From a checkpoint of a small image flow-matching model.
Model: 5.65M parameters, 32-pixel images, norm layernorm.
Rows from block 6 of a small image flow-matching model, named by matrix and row number. Rows with one number within an expert belong to one neuron, the router's apart. Each number is 50 + 10 x the weight over its row's rms, rounded and kept within 0 to 99. All counts start at 0. After the name is the row's rms in percent of the matrix's.
Before each expert's rows are labels from the 100 images, of 14976 (inputs lightly noised), where the router gives the expert most weight on average: "colour at peak" is the nearest of a few named colours to the mean colour under the peak. Only what is clearly more common there than usual is listed. The data: aerial photos of the United States (SatlasPretrain). In brackets: how many of the 100.
# router: slot weights (model.blocks.6.mlp.router.weight, 4x192, trained with AdamW), inputs 96-191
# up: expert up (model.blocks.6.mlp.up, 4x48x192), inputs 96-191
# down: expert down (model.blocks.6.mlp.down, 4x192x48, transposed), outputs 96-191

# expert 1
colour at peak: black (64)
router.1 105:55 50 49 57 64 41 56 53 47 65 45 50 49 39 54 47 58 50 48 45 44 59 35 43 47 52 65 54 46 67 67 47 47 57 51 32 44 58 54 41 50 50 41 48 55 50 61 33 52 64 41 53 45 48 36 78 46 33 35 51 72 32 49 55 68 44 44 49 49 52 46 51 30 50 32 57 47 54 37 51 62 56 28 65 40 44 49 45 39 45 45 55 60 55 45 63
up.0 048:54 57 44 43 48 54 60 50 38 61 63 31 42 53 52 68 61 35 62 68 52 41 60 55 51 53 49 45 58 58 46 58 45 51 63 56 48 66 75 40 58 56 44 52 64 39 49 53 54 44 56 62 49 50 51 34 43 62 50 43 57 51 51 48 43 41 55 47 57 36 50 58 33 50 51 53 52 43 32 41 44 51 62 43 45 47 52 45 55 63 52 40 48 38 55 39
down.0 056:53 65 50 53 38 59 61 50 51 50 29 49 48 32 44 57 50 56 49 61 41 33 66 49 62 54 40 47 56 46 54 44 60 46 50 46 55 55 54 45 51 47 68 49 29 48 61 66 47 63 67 35 54 51 53 35 65 49 64 44 47 47 45 41 51 61 65 56 41 58 66 50 55 51 46 37 64 58 60 71 48 58 60 51 44 46 47 62 49 37 51 61 54 30 50 18
up.1 110:49 55 59 30 50 50 51 41 66 47 44 41 52 47 56 46 59 55 47 60 54 59 37 64 52 51 46 40 50 59 47 40 45 51 54 49 59 46 63 57 43 38 28 39 44 41 48 42 63 50 57 52 35 49 66 55 38 52 51 45 46 58 62 39 49 28 56 57 51 50 42 57 67 64 52 62 48 56 56 63 45 35 62 40 40 53 49 43 42 42 41 59 41 46 65 45
down.1 114:44 41 48 34 44 41 42 42 33 51 28 65 56 57 44 58 56 44 38 57 51 45 59 49 62 49 51 60 35 48 34 46 54 64 51 63 49 61 53 63 39 55 57 50 21 53 56 47 51 45 48 59 43 49 58 46 59 64 52 66 59 52 45 57 46 45 36 57 58 53 48 44 52 64 51 45 47 62 54 56 38 63 62 77 48 55 45 58 53 61 42 46 48 71 47 39
up.2 105:48 46 67 50 47 42 38 57 38 40 43 67 42 66 48 52 43 44 43 37 46 57 43 56 39 53 50 56 51 51 33 44 55 47 47 53 39 69 46 42 49 53 46 55 56 36 30 53 52 61 57 74 23 44 41 65 55 62 48 48 48 36 57 49 80 64 56 61 50 44 36 38 36 45 53 40 48 43 45 36 49 49 61 33 42 49 44 66 52 47 47 49 62 36 39 48
down.2 110:58 41 43 45 36 54 25 43 46 50 50 52 47 57 65 51 42 63 49 47 43 42 54 44 53 50 53 47 44 46 48 59 75 61 70 35 72 61 60 41 68 51 56 50 48 32 40 34 42 52 60 58 16 57 56 75 57 33 43 49 42 31 61 24 51 53 51 35 56 50 51 25 36 52 50 60 43 58 52 62 42 38 58 51 54 39 43 45 40 59 41 41 43 52 49 38
up.3 113:46 52 50 56 49 29 51 39 58 49 62 58 42 43 44 60 42 49 44 44 38 51 50 57 49 50 52 41 48 49 46 47 54 60 48 48 61 35 55 59 70 45 54 38 55 65 52 56 56 60 54 34 53 70 61 29 63 54 55 50 45 59 55 43 55 56 72 44 53 57 44 41 62 48 29 49 56 49 59 44 47 53 59 46 73 52 48 36 56 53 69 46 53 44 65 47
down.3 100:47 58 48 52 44 59 38 49 38 51 51 68 50 35 48 64 42 70 33 53 47 57 51 32 53 41 36 44 37 43 21 36 49 51 61 45 43 48 55 49 42 56 42 58 43 43 43 43 49 35 61 39 61 64 59 57 43 27 52 39 58 48 42 57 54 38 48 50 63 52 43 24 57 62 47 38 35 64 38 49 46 47 61 48 60 55 48 48 20 49 64 65 51 55 67 45
up.4 086:40 47 47 53 38 46 62 61 33 45 44 50 61 38 46 52 47 55 40 71 61 39 53 58 59 43 55 45 57 38 50 45 46 39 59 54 71 49 50 48 53 44 45 47 32 53 18 56 48 52 48 50 48 60 46 30 47 79 63 48 56 81 51 54 53 42 36 46 56 51 47 49 55 47 57 70 50 53 40 59 44 29 43 68 61 62 66 68 57 47 47 44 60 43 45 54
down.4 092:64 41 49 55 63 53 60 48 55 41 39 75 58 24 38 52 50 45 51 47 53 51 45 63 62 54 41 76 51 64 62 44 59 56 54 54 35 54 51 61 41 49 51 43 67 47 60 51 56 39 49 47 55 44 50 59 60 47 54 49 46 58 57 57 41 51 43 42 42 66 60 50 59 44 49 20 57 63 57 56 51 51 61 67 60 45 56 48 82 35 54 49 25 45 46 69
up.5 113:26 51 44 47 33 48 43 37 43 40 76 50 57 29 56 49 36 50 53 54 57 48 47 56 45 50 48 44 48 57 67 40 52 48 57 62 35 70 54 60 56 47 33 54 49 45 69 57 52 59 62 27 64 47 54 63 53 57 43 42 50 55 42 35 66 41 58 49 46 52 44 52 65 52 41 59 46 47 53 51 61 35 65 43 47 60 66 47 33 51 42 61 62 35 50 55
down.5 110:62 51 59 47 35 52 70 51 57 55 50 55 52 26 62 36 75 48 35 45 43 52 42 60 46 66 53 48 47 49 63 46 45 50 65 54 47 63 54 40 62 56 54 52 54 39 41 37 50 54 52 65 45 65 56 65 51 29 52 36 47 53 51 63 46 52 60 46 68 36 43 45 42 41 49 53 57 52 55 59 58 47 56 78 49 58 46 55 66 41 53 53 53 77 65 51
up.6 125:43 57 49 45 57 40 37 52 48 45 56 45 41 55 52 30 60 41 40 55 41 52 53 46 54 53 44 55 41 61 53 43 53 45 59 52 64 53 48 41 74 57 46 50 39 56 44 51 41 55 42 61 45 58 33 64 54 43 51 57 55 38 62 53 30 51 43 44 50 55 50 39 66 60 46 41 59 62 67 39 36 50 32 47 48 51 44 38 34 34 43 62 42 51 48 69
down.6 113:49 37 50 56 46 46 60 48 55 77 35 59 49 60 56 40 48 48 45 51 51 29 22 55 48 44 51 44 63 37 53 46 56 59 42 40 53 32 37 50 84 45 58 72 70 58 62 44 54 28 48 49 59 44 37 35 37 22 35 51 41 46 40 71 56 39 48 33 45 70 60 50 73 54 53 49 46 60 54 41 53 57 49 39 40 70 65 34 60 54 60 46 53 59 53 49
up.7 020:42 57 62 46 41 49 38 42 49 41 74 63 49 46 44 37 43 49 31 58 53 50 43 50 58 53 42 46 49 48 66 58 55 54 72 41 65 47 60 49 59 41 40 50 70 47 48 58 36 56 55 40 49 46 63 40 53 47 54 46 48 50 50 58 47 74 42 38 50 46 53 35 50 65 52 51 53 42 51 47 50 79 56 41 37 37 44 62 44 55 34 32 43 33 50 51
down.7 044:36 49 52 51 56 57 72 54 51 64 63 47 54 45 44 59 46 48 59 57 67 60 64 44 84 46 48 66 41 60 67 37 58 51 66 31 42 70 70 58 42 49 53 53 48 62 62 54 41 52 36 44 51 43 52 27 39 54 67 54 59 66 54 37 51 48 59 45 47 36 49 57 48 45 58 49 53 43 59 51 58 40 57 61 41 33 58 70 56 57 47 38 67 41 53 54
up.8 123:58 45 41 34 52 50 71 48 53 52 55 50 43 42 44 58 47 53 51 50 56 53 56 33 56 65 55 57 48 65 58 57 26 48 50 45 55 68 35 58 50 65 65 54 56 43 84 45 54 54 42 40 48 45 60 47 65 48 46 33 56 57 46 56 69 51 56 62 61 52 60 63 41 34 53 86 50 51 53 50 61 44 25 42 42 32 61 71 52 45 64 49 64 44 48 35
down.8 123:47 53 48 53 51 53 40 47 48 63 46 44 44 60 45 56 48 53 53 53 48 60 58 42 54 53 54 40 56 48 38 51 55 59 36 37 55 58 48 49 54 59 41 40 31 47 37 45 43 28 51 47 32 45 62 52 45 71 49 58 59 61 46 46 32 54 45 40 63 51 52 37 47 54 45 52 40 56 51 62 54 36 19 57 63 30 45 43 35 40 40 40 39 61 55 41
up.9 023:62 44 49 51 32 61 53 53 68 42 59 47 55 44 64 45 50 55 30 55 52 63 63 39 53 64 54 59 72 50 66 60 42 42 30 33 62 44 53 64 42 48 50 51 45 44 36 56 55 27 54 37 41 45 49 31 39 62 41 39 66 58 54 52 47 48 42 58 32 57 45 67 44 54 57 48 50 46 60 44 40 68 61 30 46 31 46 59 57 31 45 53 37 37 35 44
down.9 042:52 61 48 59 56 46 69 56 42 44 48 58 50 39 48 42 69 41 61 45 53 54 52 44 71 57 45 54 49 40 60 31 44 42 47 46 42 51 53 54 41 40 55 58 46 60 79 57 46 52 29 39 39 49 44 38 63 53 62 41 52 67 52 48 69 51 57 53 39 51 44 59 57 53 58 52 51 57 49 55 52 41 54 25 34 47 37 53 56 41 21 52 57 53 43 41
up.10 107:45 56 46 53 49 53 42 39 59 35 44 58 56 43 63 46 40 46 44 54 42 41 55 55 61 72 61 37 52 48 44 49 40 54 45 40 25 66 47 54 51 56 56 47 60 36 21 57 69 37 46 46 38 37 57 69 42 55 51 41 54 46 55 47 29 45 45 62 44 51 48 46 40 56 67 57 36 50 47 46 42 32 59 37 44 58 48 42 34 54 44 50 45 53 66 70
down.10 107:52 61 60 50 45 50 61 50 56 56 19 67 57 43 47 40 52 47 46 59 38 44 48 44 17 54 67 48 50 57 43 58 43 59 59 57 61 48 40 44 50 51 59 52 52 36 63 50 54 29 59 53 32 48 49 29 40 29 55 51 63 52 50 51 63 59 46 34 61 41 52 47 49 61 53 52 58 47 38 54 50 68 42 40 61 52 62 49 44 63 55 54 54 68 44 45

# expert 3
colour at peak: brown (77)
router.3 106:66 44 47 49 44 45 52 51 48 50 56 40 42 41 41 37 53 45 54 31 56 36 51 55 50 51 52 49 67 43 54 61 31 48 61 48 43 38 60 47 61 39 81 28 59 40 53 49 58 45 56 46 59 55 39 34 52 47 50 36 52 65 49 55 66 56 50 54 34 53 37 48 37 51 48 40 69 38 54 55 52 56 65 39 52 67 49 58 42 67 55 57 64 56 69 57
up.0 029:51 41 53 34 61 52 64 38 68 49 48 30 47 50 53 45 52 45 43 69 45 43 49 36 64 38 49 49 54 60 62 50 51 43 36 54 45 31 53 31 45 58 46 60 59 51 50 58 57 43 61 55 38 58 51 39 38 50 52 59 54 40 51 26 47 53 39 35 66 63 60 43 41 38 42 52 55 50 48 48 63 62 29 59 51 53 56 43 38 44 47 52 55 54 41 36
down.0 043:56 57 59 32 40 61 43 44 47 42 66 50 54 42 43 45 51 59 56 56 45 40 54 47 33 50 48 42 55 45 57 54 59 44 56 49 53 43 42 59 49 45 43 65 71 60 57 37 47 54 20 40 33 76 76 48 40 49 50 56 49 42 43 58 54 37 64 46 47 55 41 39 36 63 59 61 37 57 44 52 47 47 49 53 69 57 55 34 45 56 53 43 60 35 46 51
up.1 021:65 48 37 38 65 41 48 52 40 63 56 48 57 66 54 61 43 43 35 43 55 59 41 59 54 46 70 25 60 66 56 60 67 52 57 46 55 30 54 52 31 43 39 58 39 48 43 47 68 68 30 33 42 39 42 48 50 38 63 55 51 30 51 52 53 48 55 58 59 42 42 36 44 58 52 36 55 44 48 37 48 58 62 36 52 46 62 53 50 49 68 50 38 56 54 43
down.1 043:41 46 54 33 57 44 72 44 50 41 57 52 53 36 42 64 60 50 64 55 56 51 54 38 38 63 56 60 55 42 54 56 57 48 31 68 48 59 54 40 72 63 46 58 64 51 62 47 37 48 60 47 24 49 56 46 49 50 44 44 24 54 40 76 57 45 53 51 45 49 47 51 42 52 48 53 72 46 53 60 52 42 66 59 57 38 64 33 54 61 67 52 50 49 42 52
up.2 020:45 53 50 48 45 59 62 45 60 37 62 47 53 34 53 54 38 44 56 43 50 39 50 47 41 63 67 49 52 52 47 50 54 41 29 48 44 51 33 44 60 71 48 42 28 58 51 48 62 46 53 37 33 36 58 51 52 57 43 31 49 37 45 77 48 61 53 43 46 51 50 42 30 51 55 45 68 52 46 44 47 53 36 35 42 53 39 32 59 74 54 48 54 37 53 43
down.2 043:66 68 60 40 41 49 32 38 45 45 55 66 46 36 31 59 63 58 51 58 41 43 57 55 39 57 60 57 66 63 42 44 49 66 49 61 61 47 46 48 47 46 42 62 73 32 89 53 51 55 53 67 37 52 63 53 46 42 66 39 52 56 44 48 46 46 70 56 61 50 59 60 42 54 35 47 48 34 55 56 70 53 54 55 37 60 55 45 43 66 53 40 51 54 57 54
up.3 111:34 38 64 40 30 65 33 41 37 44 54 49 62 71 71 55 66 46 47 42 50 51 45 51 45 54 27 50 41 65 47 44 40 36 45 48 54 54 40 49 45 55 54 44 48 54 40 64 41 49 49 60 64 50 55 42 52 44 52 26 48 53 64 58 36 62 64 66 51 43 50 64 60 54 39 15 50 43 63 44 51 38 56 74 43 64 57 40 55 20 45 60 47 41 53 46
down.3 125:58 42 61 43 51 45 61 50 63 53 52 39 43 33 50 61 57 51 41 31 43 49 41 57 64 61 45 46 53 43 58 40 55 50 51 52 65 45 50 35 50 57 42 57 36 60 55 39 43 51 45 59 33 53 39 64 59 45 50 37 51 49 41 63 43 53 47 56 64 45 58 43 43 48 69 49 54 56 41 41 64 44 44 73 48 48 59 61 46 51 49 58 38 78 42 67
up.4 038:52 34 45 51 43 43 51 45 61 55 26 51 59 48 37 40 48 55 35 45 62 60 62 59 72 52 34 47 56 57 40 53 67 33 67 50 46 58 58 55 54 52 43 44 52 61 48 61 46 49 39 37 48 42 46 32 51 48 47 38 65 44 56 54 50 62 51 57 65 49 47 25 53 47 51 47 55 54 43 39 49 54 25 47 58 45 46 55 50 53 42 51 54 56 42 47
down.4 051:47 47 56 46 46 51 62 45 59 43 57 47 41 26 56 32 55 49 61 53 30 49 36 52 41 48 73 53 44 56 59 50 47 54 41 66 50 45 44 59 59 36 52 53 42 54 81 41 43 56 52 61 27 39 49 48 47 76 42 41 36 42 36 27 47 34 47 36 32 54 55 48 52 74 55 55 43 49 51 62 75 49 63 58 54 49 37 41 54 49 71 57 65 29 33 49
up.5 121:53 33 59 61 49 44 56 45 51 55 36 39 58 65 34 71 50 54 62 62 58 40 57 40 71 45 56 41 62 31 44 55 45 43 47 39 57 55 52 57 36 56 50 28 56 46 33 49 48 46 28 63 62 37 55 63 49 38 49 53 49 33 57 54 59 59 40 61 54 55 47 50 40 46 61 65 46 43 67 58 55 52 55 36 42 54 77 62 33 56 68 50 54 52 55 41
down.5 124:50 56 48 46 34 52 42 48 56 66 31 60 47 58 61 46 47 38 53 50 45 46 58 48 41 43 55 57 47 56 47 56 39 52 54 53 56 48 42 63 57 50 33 58 51 63 55 56 56 48 46 56 55 37 69 37 39 46 62 65 39 46 55 19 70 61 47 53 47 49 52 75 52 47 36 44 68 44 39 47 48 49 50 65 50 47 52 49 59 59 53 40 53 53 48 52
up.6 145:39 42 37 46 50 55 50 47 52 58 36 22 45 58 54 45 40 37 66 47 48 57 54 32 71 53 58 53 36 47 65 44 56 59 51 30 42 48 40 43 44 56 63 52 50 66 68 34 65 61 35 28 54 38 48 53 43 29 50 44 65 28 54 40 48 59 37 37 41 43 52 43 46 49 51 67 64 58 50 44 61 62 47 77 46 42 37 47 66 27 56 59 45 35 33 36
down.6 114:46 52 48 34 53 52 64 51 60 53 48 55 51 67 56 57 58 44 36 51 55 57 39 51 68 56 65 56 61 43 47 61 38 47 43 62 42 65 45 50 42 37 44 75 59 65 33 60 53 37 46 56 69 61 36 42 51 44 61 52 81 39 40 55 59 59 50 61 48 47 36 43 64 60 44 44 60 61 54 36 61 35 30 65 56 58 52 39 44 65 47 54 48 28 48 43
up.7 035:55 42 60 62 37 70 43 41 46 48 69 60 54 55 43 66 46 48 31 50 49 54 62 56 45 58 64 59 50 51 55 51 50 57 50 48 46 49 60 64 40 48 28 39 56 52 41 61 42 48 55 27 60 44 45 41 44 45 55 41 63 28 53 40 42 57 53 45 42 47 44 57 63 53 52 48 54 62 40 61 41 55 48 47 50 38 40 61 44 61 45 42 44 41 58 38
down.7 051:51 32 41 43 60 47 53 47 40 46 56 55 34 41 64 76 79 43 60 56 57 43 28 47 43 52 54 53 57 43 48 44 40 40 35 61 49 34 56 35 62 42 58 54 53 56 62 40 53 44 43 55 66 52 53 45 47 67 51 45 38 40 58 48 36 44 50 60 54 40 45 42 55 46 35 39 48 51 44 68 62 43 60 60 52 51 67 29 57 41 50 47 42 53 40 51
up.8 081:37 40 58 45 41 53 51 54 35 38 64 47 51 55 48 51 39 51 30 59 46 60 48 51 47 56 23 42 40 54 51 60 51 42 50 60 52 33 70 55 29 60 47 59 48 44 49 53 31 62 48 59 46 52 36 39 35 51 63 77 44 51 45 61 57 47 46 54 58 47 25 66 53 55 44 40 40 52 56 41 61 59 49 58 61 21 53 61 31 37 57 57 61 37 65 46
down.8 081:41 42 44 34 58 46 48 36 50 52 36 71 52 45 41 24 35 57 40 48 57 44 49 50 40 52 36 61 47 42 63 48 34 59 59 66 55 45 41 56 18 60 43 49 50 49 48 48 64 37 51 54 27 56 59 43 43 53 49 47 60 45 26 60 40 53 52 65 54 50 49 44 51 57 39 54 60 56 51 55 39 49 43 58 52 52 55 30 47 47 48 32 49 69 35 39
up.9 154:54 46 39 54 61 55 40 55 61 36 45 56 59 62 41 45 68 59 46 28 51 38 49 49 25 46 49 48 55 38 66 56 59 44 47 57 52 62 68 39 61 43 42 70 46 54 38 57 61 46 58 56 40 62 49 22 46 64 41 57 35 73 35 34 59 37 56 63 49 43 42 55 45 43 39 62 52 51 68 34 58 65 53 47 52 59 50 37 70 38 50 54 52 53 54 47
down.9 158:62 55 53 47 44 41 24 48 38 60 39 38 58 40 51 66 57 61 46 58 53 53 48 53 43 60 55 52 47 52 60 41 48 44 45 69 46 52 58 48 29 38 58 49 37 60 55 46 48 33 49 38 53 49 44 54 53 44 41 52 40 46 51 45 60 34 55 42 61 58 47 27 51 39 37 25 42 44 53 64 49 57 55 38 47 50 52 38 37 64 50 58 60 63 50 46
up.10 128:56 58 34 59 38 68 52 43 43 61 62 47 49 15 62 53 56 56 45 62 51 55 50 28 22 58 28 38 46 42 24 51 55 45 44 62 60 56 45 55 62 44 48 76 64 56 41 51 46 38 54 45 65 59 38 52 35 51 44 55 61 42 52 42 40 43 54 48 59 40 63 47 61 63 52 61 67 56 46 55 38 46 65 63 52 41 48 58 65 32 50 49 42 51 58 39
down.10 136:52 58 47 49 60 47 46 50 49 36 62 45 52 44 62 44 47 42 59 45 54 45 43 41 70 47 26 55 44 52 40 50 54 37 60 55 62 62 49 52 60 45 56 56 48 40 83 53 42 69 59 54 50 59 38 69 53 55 44 51 65 41 59 65 37 74 36 47 54 48 61 34 34 46 44 51 44 77 50 53 35 47 46 58 39 60 52 66 45 50 51 56 35 38 50 48

# expert 0
colour at peak: pink (61); white (39)
router.0 090:53 43 50 42 28 38 50 53 50 37 42 64 52 61 45 42 49 59 43 59 47 43 47 37 59 49 43 43 55 46 50 45 49 43 38 66 41 56 46 49 51 58 34 47 43 47 50 43 47 50 53 58 56 50 53 30 37 64 54 50 48 64 49 74 47 62 45 60 34 48 49 37 72 41 53 61 50 36 45 52 41 49 65 37 47 54 45 47 66 39 46 36 41 47 51 56
up.0 119:48 57 43 55 47 51 46 49 47 59 62 53 47 48 54 48 61 61 60 44 51 34 62 46 35 42 37 46 71 46 55 58 61 51 60 51 50 65 25 55 41 37 37 33 55 45 47 59 50 55 51 71 41 39 50 46 53 53 52 76 51 62 43 28 42 53 48 52 33 56 41 37 37 46 70 58 60 62 65 38 51 63 63 59 41 54 55 57 50 50 52 56 47 52 51 32
down.0 117:48 48 57 37 51 42 33 51 47 37 48 51 53 76 49 67 75 40 51 59 48 43 43 61 54 55 58 54 43 61 58 54 60 47 58 39 63 57 67 42 55 41 60 37 43 38 50 33 46 59 39 65 60 65 60 54 49 47 48 35 29 24 50 38 68 43 57 50 27 44 56 57 45 53 50 62 37 54 32 41 51 39 39 83 43 38 47 69 68 44 42 40 40 56 49 55
up.1 019:51 51 50 47 67 50 49 37 56 51 61 47 44 51 56 37 41 55 40 44 55 52 54 50 24 40 55 52 56 41 28 56 54 31 52 41 54 39 53 57 68 44 54 63 61 58 51 65 45 67 28 41 43 61 46 54 51 38 45 46 49 32 41 37 43 43 63 46 50 63 43 51 33 65 55 40 39 58 45 59 54 55 34 48 44 63 56 53 44 50 62 55 41 60 39 47
down.1 056:52 52 46 57 56 49 54 53 52 52 41 48 39 25 50 50 30 64 46 53 52 43 40 56 17 58 69 56 52 53 60 47 54 44 41 60 45 48 47 72 62 62 45 57 82 50 50 60 41 43 44 67 37 41 48 53 47 26 56 48 43 43 46 56 65 49 51 43 60 58 44 43 48 52 51 50 49 41 51 56 44 60 39 60 59 64 63 61 43 36 50 61 69 42 44 53
up.2 088:63 30 41 49 46 66 48 43 41 49 30 56 38 48 47 60 50 61 57 68 48 57 40 56 57 42 52 55 59 40 37 48 44 34 42 47 61 55 36 53 42 53 73 47 66 40 51 48 41 65 48 53 62 55 55 29 56 64 54 68 38 61 50 56 53 56 59 59 42 60 60 54 74 52 58 31 44 33 43 33 38 35 71 32 57 70 49 56 53 59 49 45 41 37 52 34
down.2 085:50 48 51 58 29 44 45 46 41 50 39 31 42 47 48 50 43 51 58 55 41 50 36 47 29 54 47 52 55 57 47 35 47 46 61 47 63 66 45 50 45 49 34 46 34 49 65 43 54 44 49 33 34 57 52 77 48 48 48 44 37 58 42 42 60 45 52 45 43 58 40 58 71 57 46 57 60 55 50 41 52 50 44 56 34 43 55 57 69 38 40 70 37 34 53 40
up.3 102:53 47 44 30 57 52 59 53 36 68 62 50 45 40 55 46 56 45 48 54 45 31 57 32 37 47 40 46 60 47 62 68 57 55 67 64 60 52 64 51 52 44 67 47 45 52 53 47 47 24 63 60 56 71 52 40 48 56 33 60 62 42 49 53 37 55 38 50 37 55 41 62 27 49 48 41 59 51 42 40 43 46 60 59 54 65 54 41 25 65 46 60 53 47 45 57
down.3 093:51 34 53 52 54 54 50 55 67 35 59 52 54 47 38 48 44 52 66 46 49 60 50 52 54 54 77 48 40 49 55 54 43 37 26 43 47 39 64 37 60 54 68 36 45 26 35 62 50 48 60 43 47 50 36 57 48 52 45 60 52 36 46 43 41 45 44 56 51 57 55 65 49 57 62 53 44 44 62 50 47 46 42 41 59 37 37 63 59 33 28 45 31 48 40 54
up.4 096:54 45 54 35 58 42 60 36 45 77 39 66 55 40 42 47 45 44 39 62 56 38 65 29 49 48 57 36 54 47 62 61 70 48 39 38 53 58 36 59 66 43 43 47 53 56 43 59 49 73 45 52 55 51 52 60 47 42 42 51 47 83 45 57 51 40 60 50 71 49 46 35 55 53 65 53 48 58 50 43 53 57 47 40 55 54 43 53 42 20 44 71 69 60 60 54
down.4 105:51 48 35 51 39 51 41 35 37 60 48 53 41 33 49 54 52 52 52 53 66 52 56 46 41 51 38 59 31 70 28 53 51 61 56 53 49 51 43 41 58 34 59 36 31 46 57 57 58 45 34 38 41 58 63 38 53 63 55 53 66 33 34 54 42 59 52 63 32 39 49 52 35 32 50 47 54 63 65 38 47 62 51 50 49 54 47 62 72 55 49 45 47 58 51 48
up.5 102:59 47 47 55 35 61 47 38 70 43 34 48 55 44 59 27 44 51 54 48 56 57 44 45 57 44 49 47 50 29 56 51 75 37 38 34 68 29 38 55 59 46 54 62 41 58 34 40 36 41 54 43 65 34 52 56 59 52 52 59 61 32 54 50 35 47 51 45 45 53 56 48 57 46 45 40 59 44 57 55 38 49 52 66 32 46 40 51 34 59 56 54 39 53 49 41
down.5 107:43 59 35 55 68 50 43 51 43 54 80 64 47 66 49 39 53 33 47 66 65 48 54 64 56 47 47 57 53 39 43 55 68 44 57 37 53 45 67 43 38 46 53 39 62 60 51 70 71 31 58 38 36 39 51 37 46 64 29 40 39 42 48 60 10 52 42 46 30 36 62 34 36 54 44 60 44 49 51 49 52 42 31 46 48 42 52 52 59 29 45 46 37 64 58 43
up.6 115:34 45 58 51 44 44 30 56 56 38 32 42 52 62 48 37 54 57 43 70 64 59 51 34 60 52 37 53 42 49 45 34 68 37 64 61 57 41 55 49 51 42 49 47 54 64 79 48 36 50 65 49 58 52 55 33 54 53 49 51 48 51 49 31 43 52 69 52 20 44 32 65 59 48 40 50 50 50 42 64 55 56 34 42 55 50 53 52 63 40 37 54 51 62 43 56
down.6 112:47 54 51 49 55 39 62 54 39 58 47 56 46 57 35 27 43 44 58 61 53 51 61 54 50 47 55 44 44 40 45 53 47 48 34 60 46 40 52 46 49 65 58 46 36 50 43 46 51 54 45 34 66 56 50 68 47 46 44 55 29 41 50 75 65 32 38 54 67 54 45 47 53 59 49 61 41 47 37 43 49 48 60 36 61 56 25 46 36 60 47 45 74 35 42 51
up.7 108:44 55 62 40 57 36 62 47 62 43 53 48 71 81 56 66 36 48 56 58 50 42 46 54 54 58 54 41 58 46 37 51 50 41 48 40 41 50 54 30 62 47 53 58 51 57 31 53 60 67 59 44 62 48 53 56 54 56 58 50 53 36 54 59 35 52 51 61 39 42 46 64 45 47 47 53 47 52 51 60 53 52 48 55 49 57 57 54 34 49 46 42 58 36 55 60
down.7 102:53 38 54 48 32 64 73 53 50 41 51 54 55 64 55 68 66 56 47 56 52 37 44 42 42 52 65 61 52 40 47 43 55 43 38 44 45 44 45 36 28 37 59 48 34 52 38 43 58 44 54 61 68 59 58 44 45 74 54 63 48 53 51 44 64 39 54 54 55 43 59 60 39 50 42 45 46 56 57 47 56 49 47 20 53 56 52 32 59 64 33 53 52 44 56 40
up.8 115:60 51 51 51 29 46 49 58 38 38 50 49 54 60 43 45 42 46 62 60 48 37 48 35 67 51 61 49 54 47 39 46 42 46 54 53 48 33 49 31 41 39 70 63 45 49 72 45 43 35 57 55 46 53 50 57 64 56 73 61 52 44 60 45 47 34 53 44 63 49 43 27 34 30 63 41 62 44 38 58 71 52 58 50 50 61 52 56 46 49 55 48 53 62 48 63
down.8 096:44 50 41 34 65 37 46 50 50 47 56 59 52 37 38 51 45 40 38 47 35 41 43 33 62 50 47 47 47 57 33 57 34 52 44 49 49 50 39 34 54 45 37 35 44 45 56 49 41 64 43 54 48 56 41 46 50 55 65 48 55 63 43 47 68 49 51 44 52 46 54 38 40 54 45 61 61 36 48 55 58 30 54 35 50 49 47 57 40 42 52 39 51 61 53 54
up.9 108:37 45 47 71 64 51 62 58 37 43 44 38 57 48 62 59 32 40 56 62 42 54 62 55 62 48 46 51 37 44 47 36 33 46 48 52 62 47 58 44 57 27 31 38 51 61 57 49 39 52 56 47 53 51 59 55 62 46 33 52 65 64 52 37 69 42 48 48 47 45 57 48 55 43 45 41 36 62 49 57 40 69 61 68 49 56 68 46 58 44 55 60 40 61 62 57
down.9 103:49 48 60 46 62 47 41 57 48 45 56 48 48 41 35 55 42 54 55 47 52 66 37 52 41 61 53 39 57 58 63 47 30 45 58 43 55 43 64 54 62 49 38 47 59 44 40 42 70 53 43 69 30 19 51 51 55 28 62 51 56 60 54 47 22 43 44 65 56 38 46 44 39 55 41 52 42 46 65 61 64 50 63 45 48 33 52 60 49 48 39 55 55 40 54 42
up.10 101:63 45 43 49 58 50 55 63 60 49 57 68 57 34 46 48 49 41 40 34 48 45 56 68 56 43 42 45 63 72 41 42 58 51 39 59 40 45 45 55 47 47 55 47 41 65 57 65 53 37 41 53 32 53 35 36 49 45 41 49 53 49 53 45 50 46 55 57 61 52 42 59 51 37 36 39 59 57 62 54 58 75 65 56 42 49 48 33 38 37 78 64 55 40 44 62
down.10 111:35 58 51 47 48 43 32 60 59 56 60 63 50 49 50 43 67 49 48 50 50 53 54 58 44 46 43 49 50 45 45 49 43 47 60 37 65 57 29 29 60 54 44 49 51 42 37 57 54 58 53 65 44 49 42 42 42 16 58 37 42 60 48 31 39 47 54 54 31 30 62 53 31 56 59 66 45 51 48 49 49 43 35 63 39 48 52 49 44 47 49 29 45 63 59 30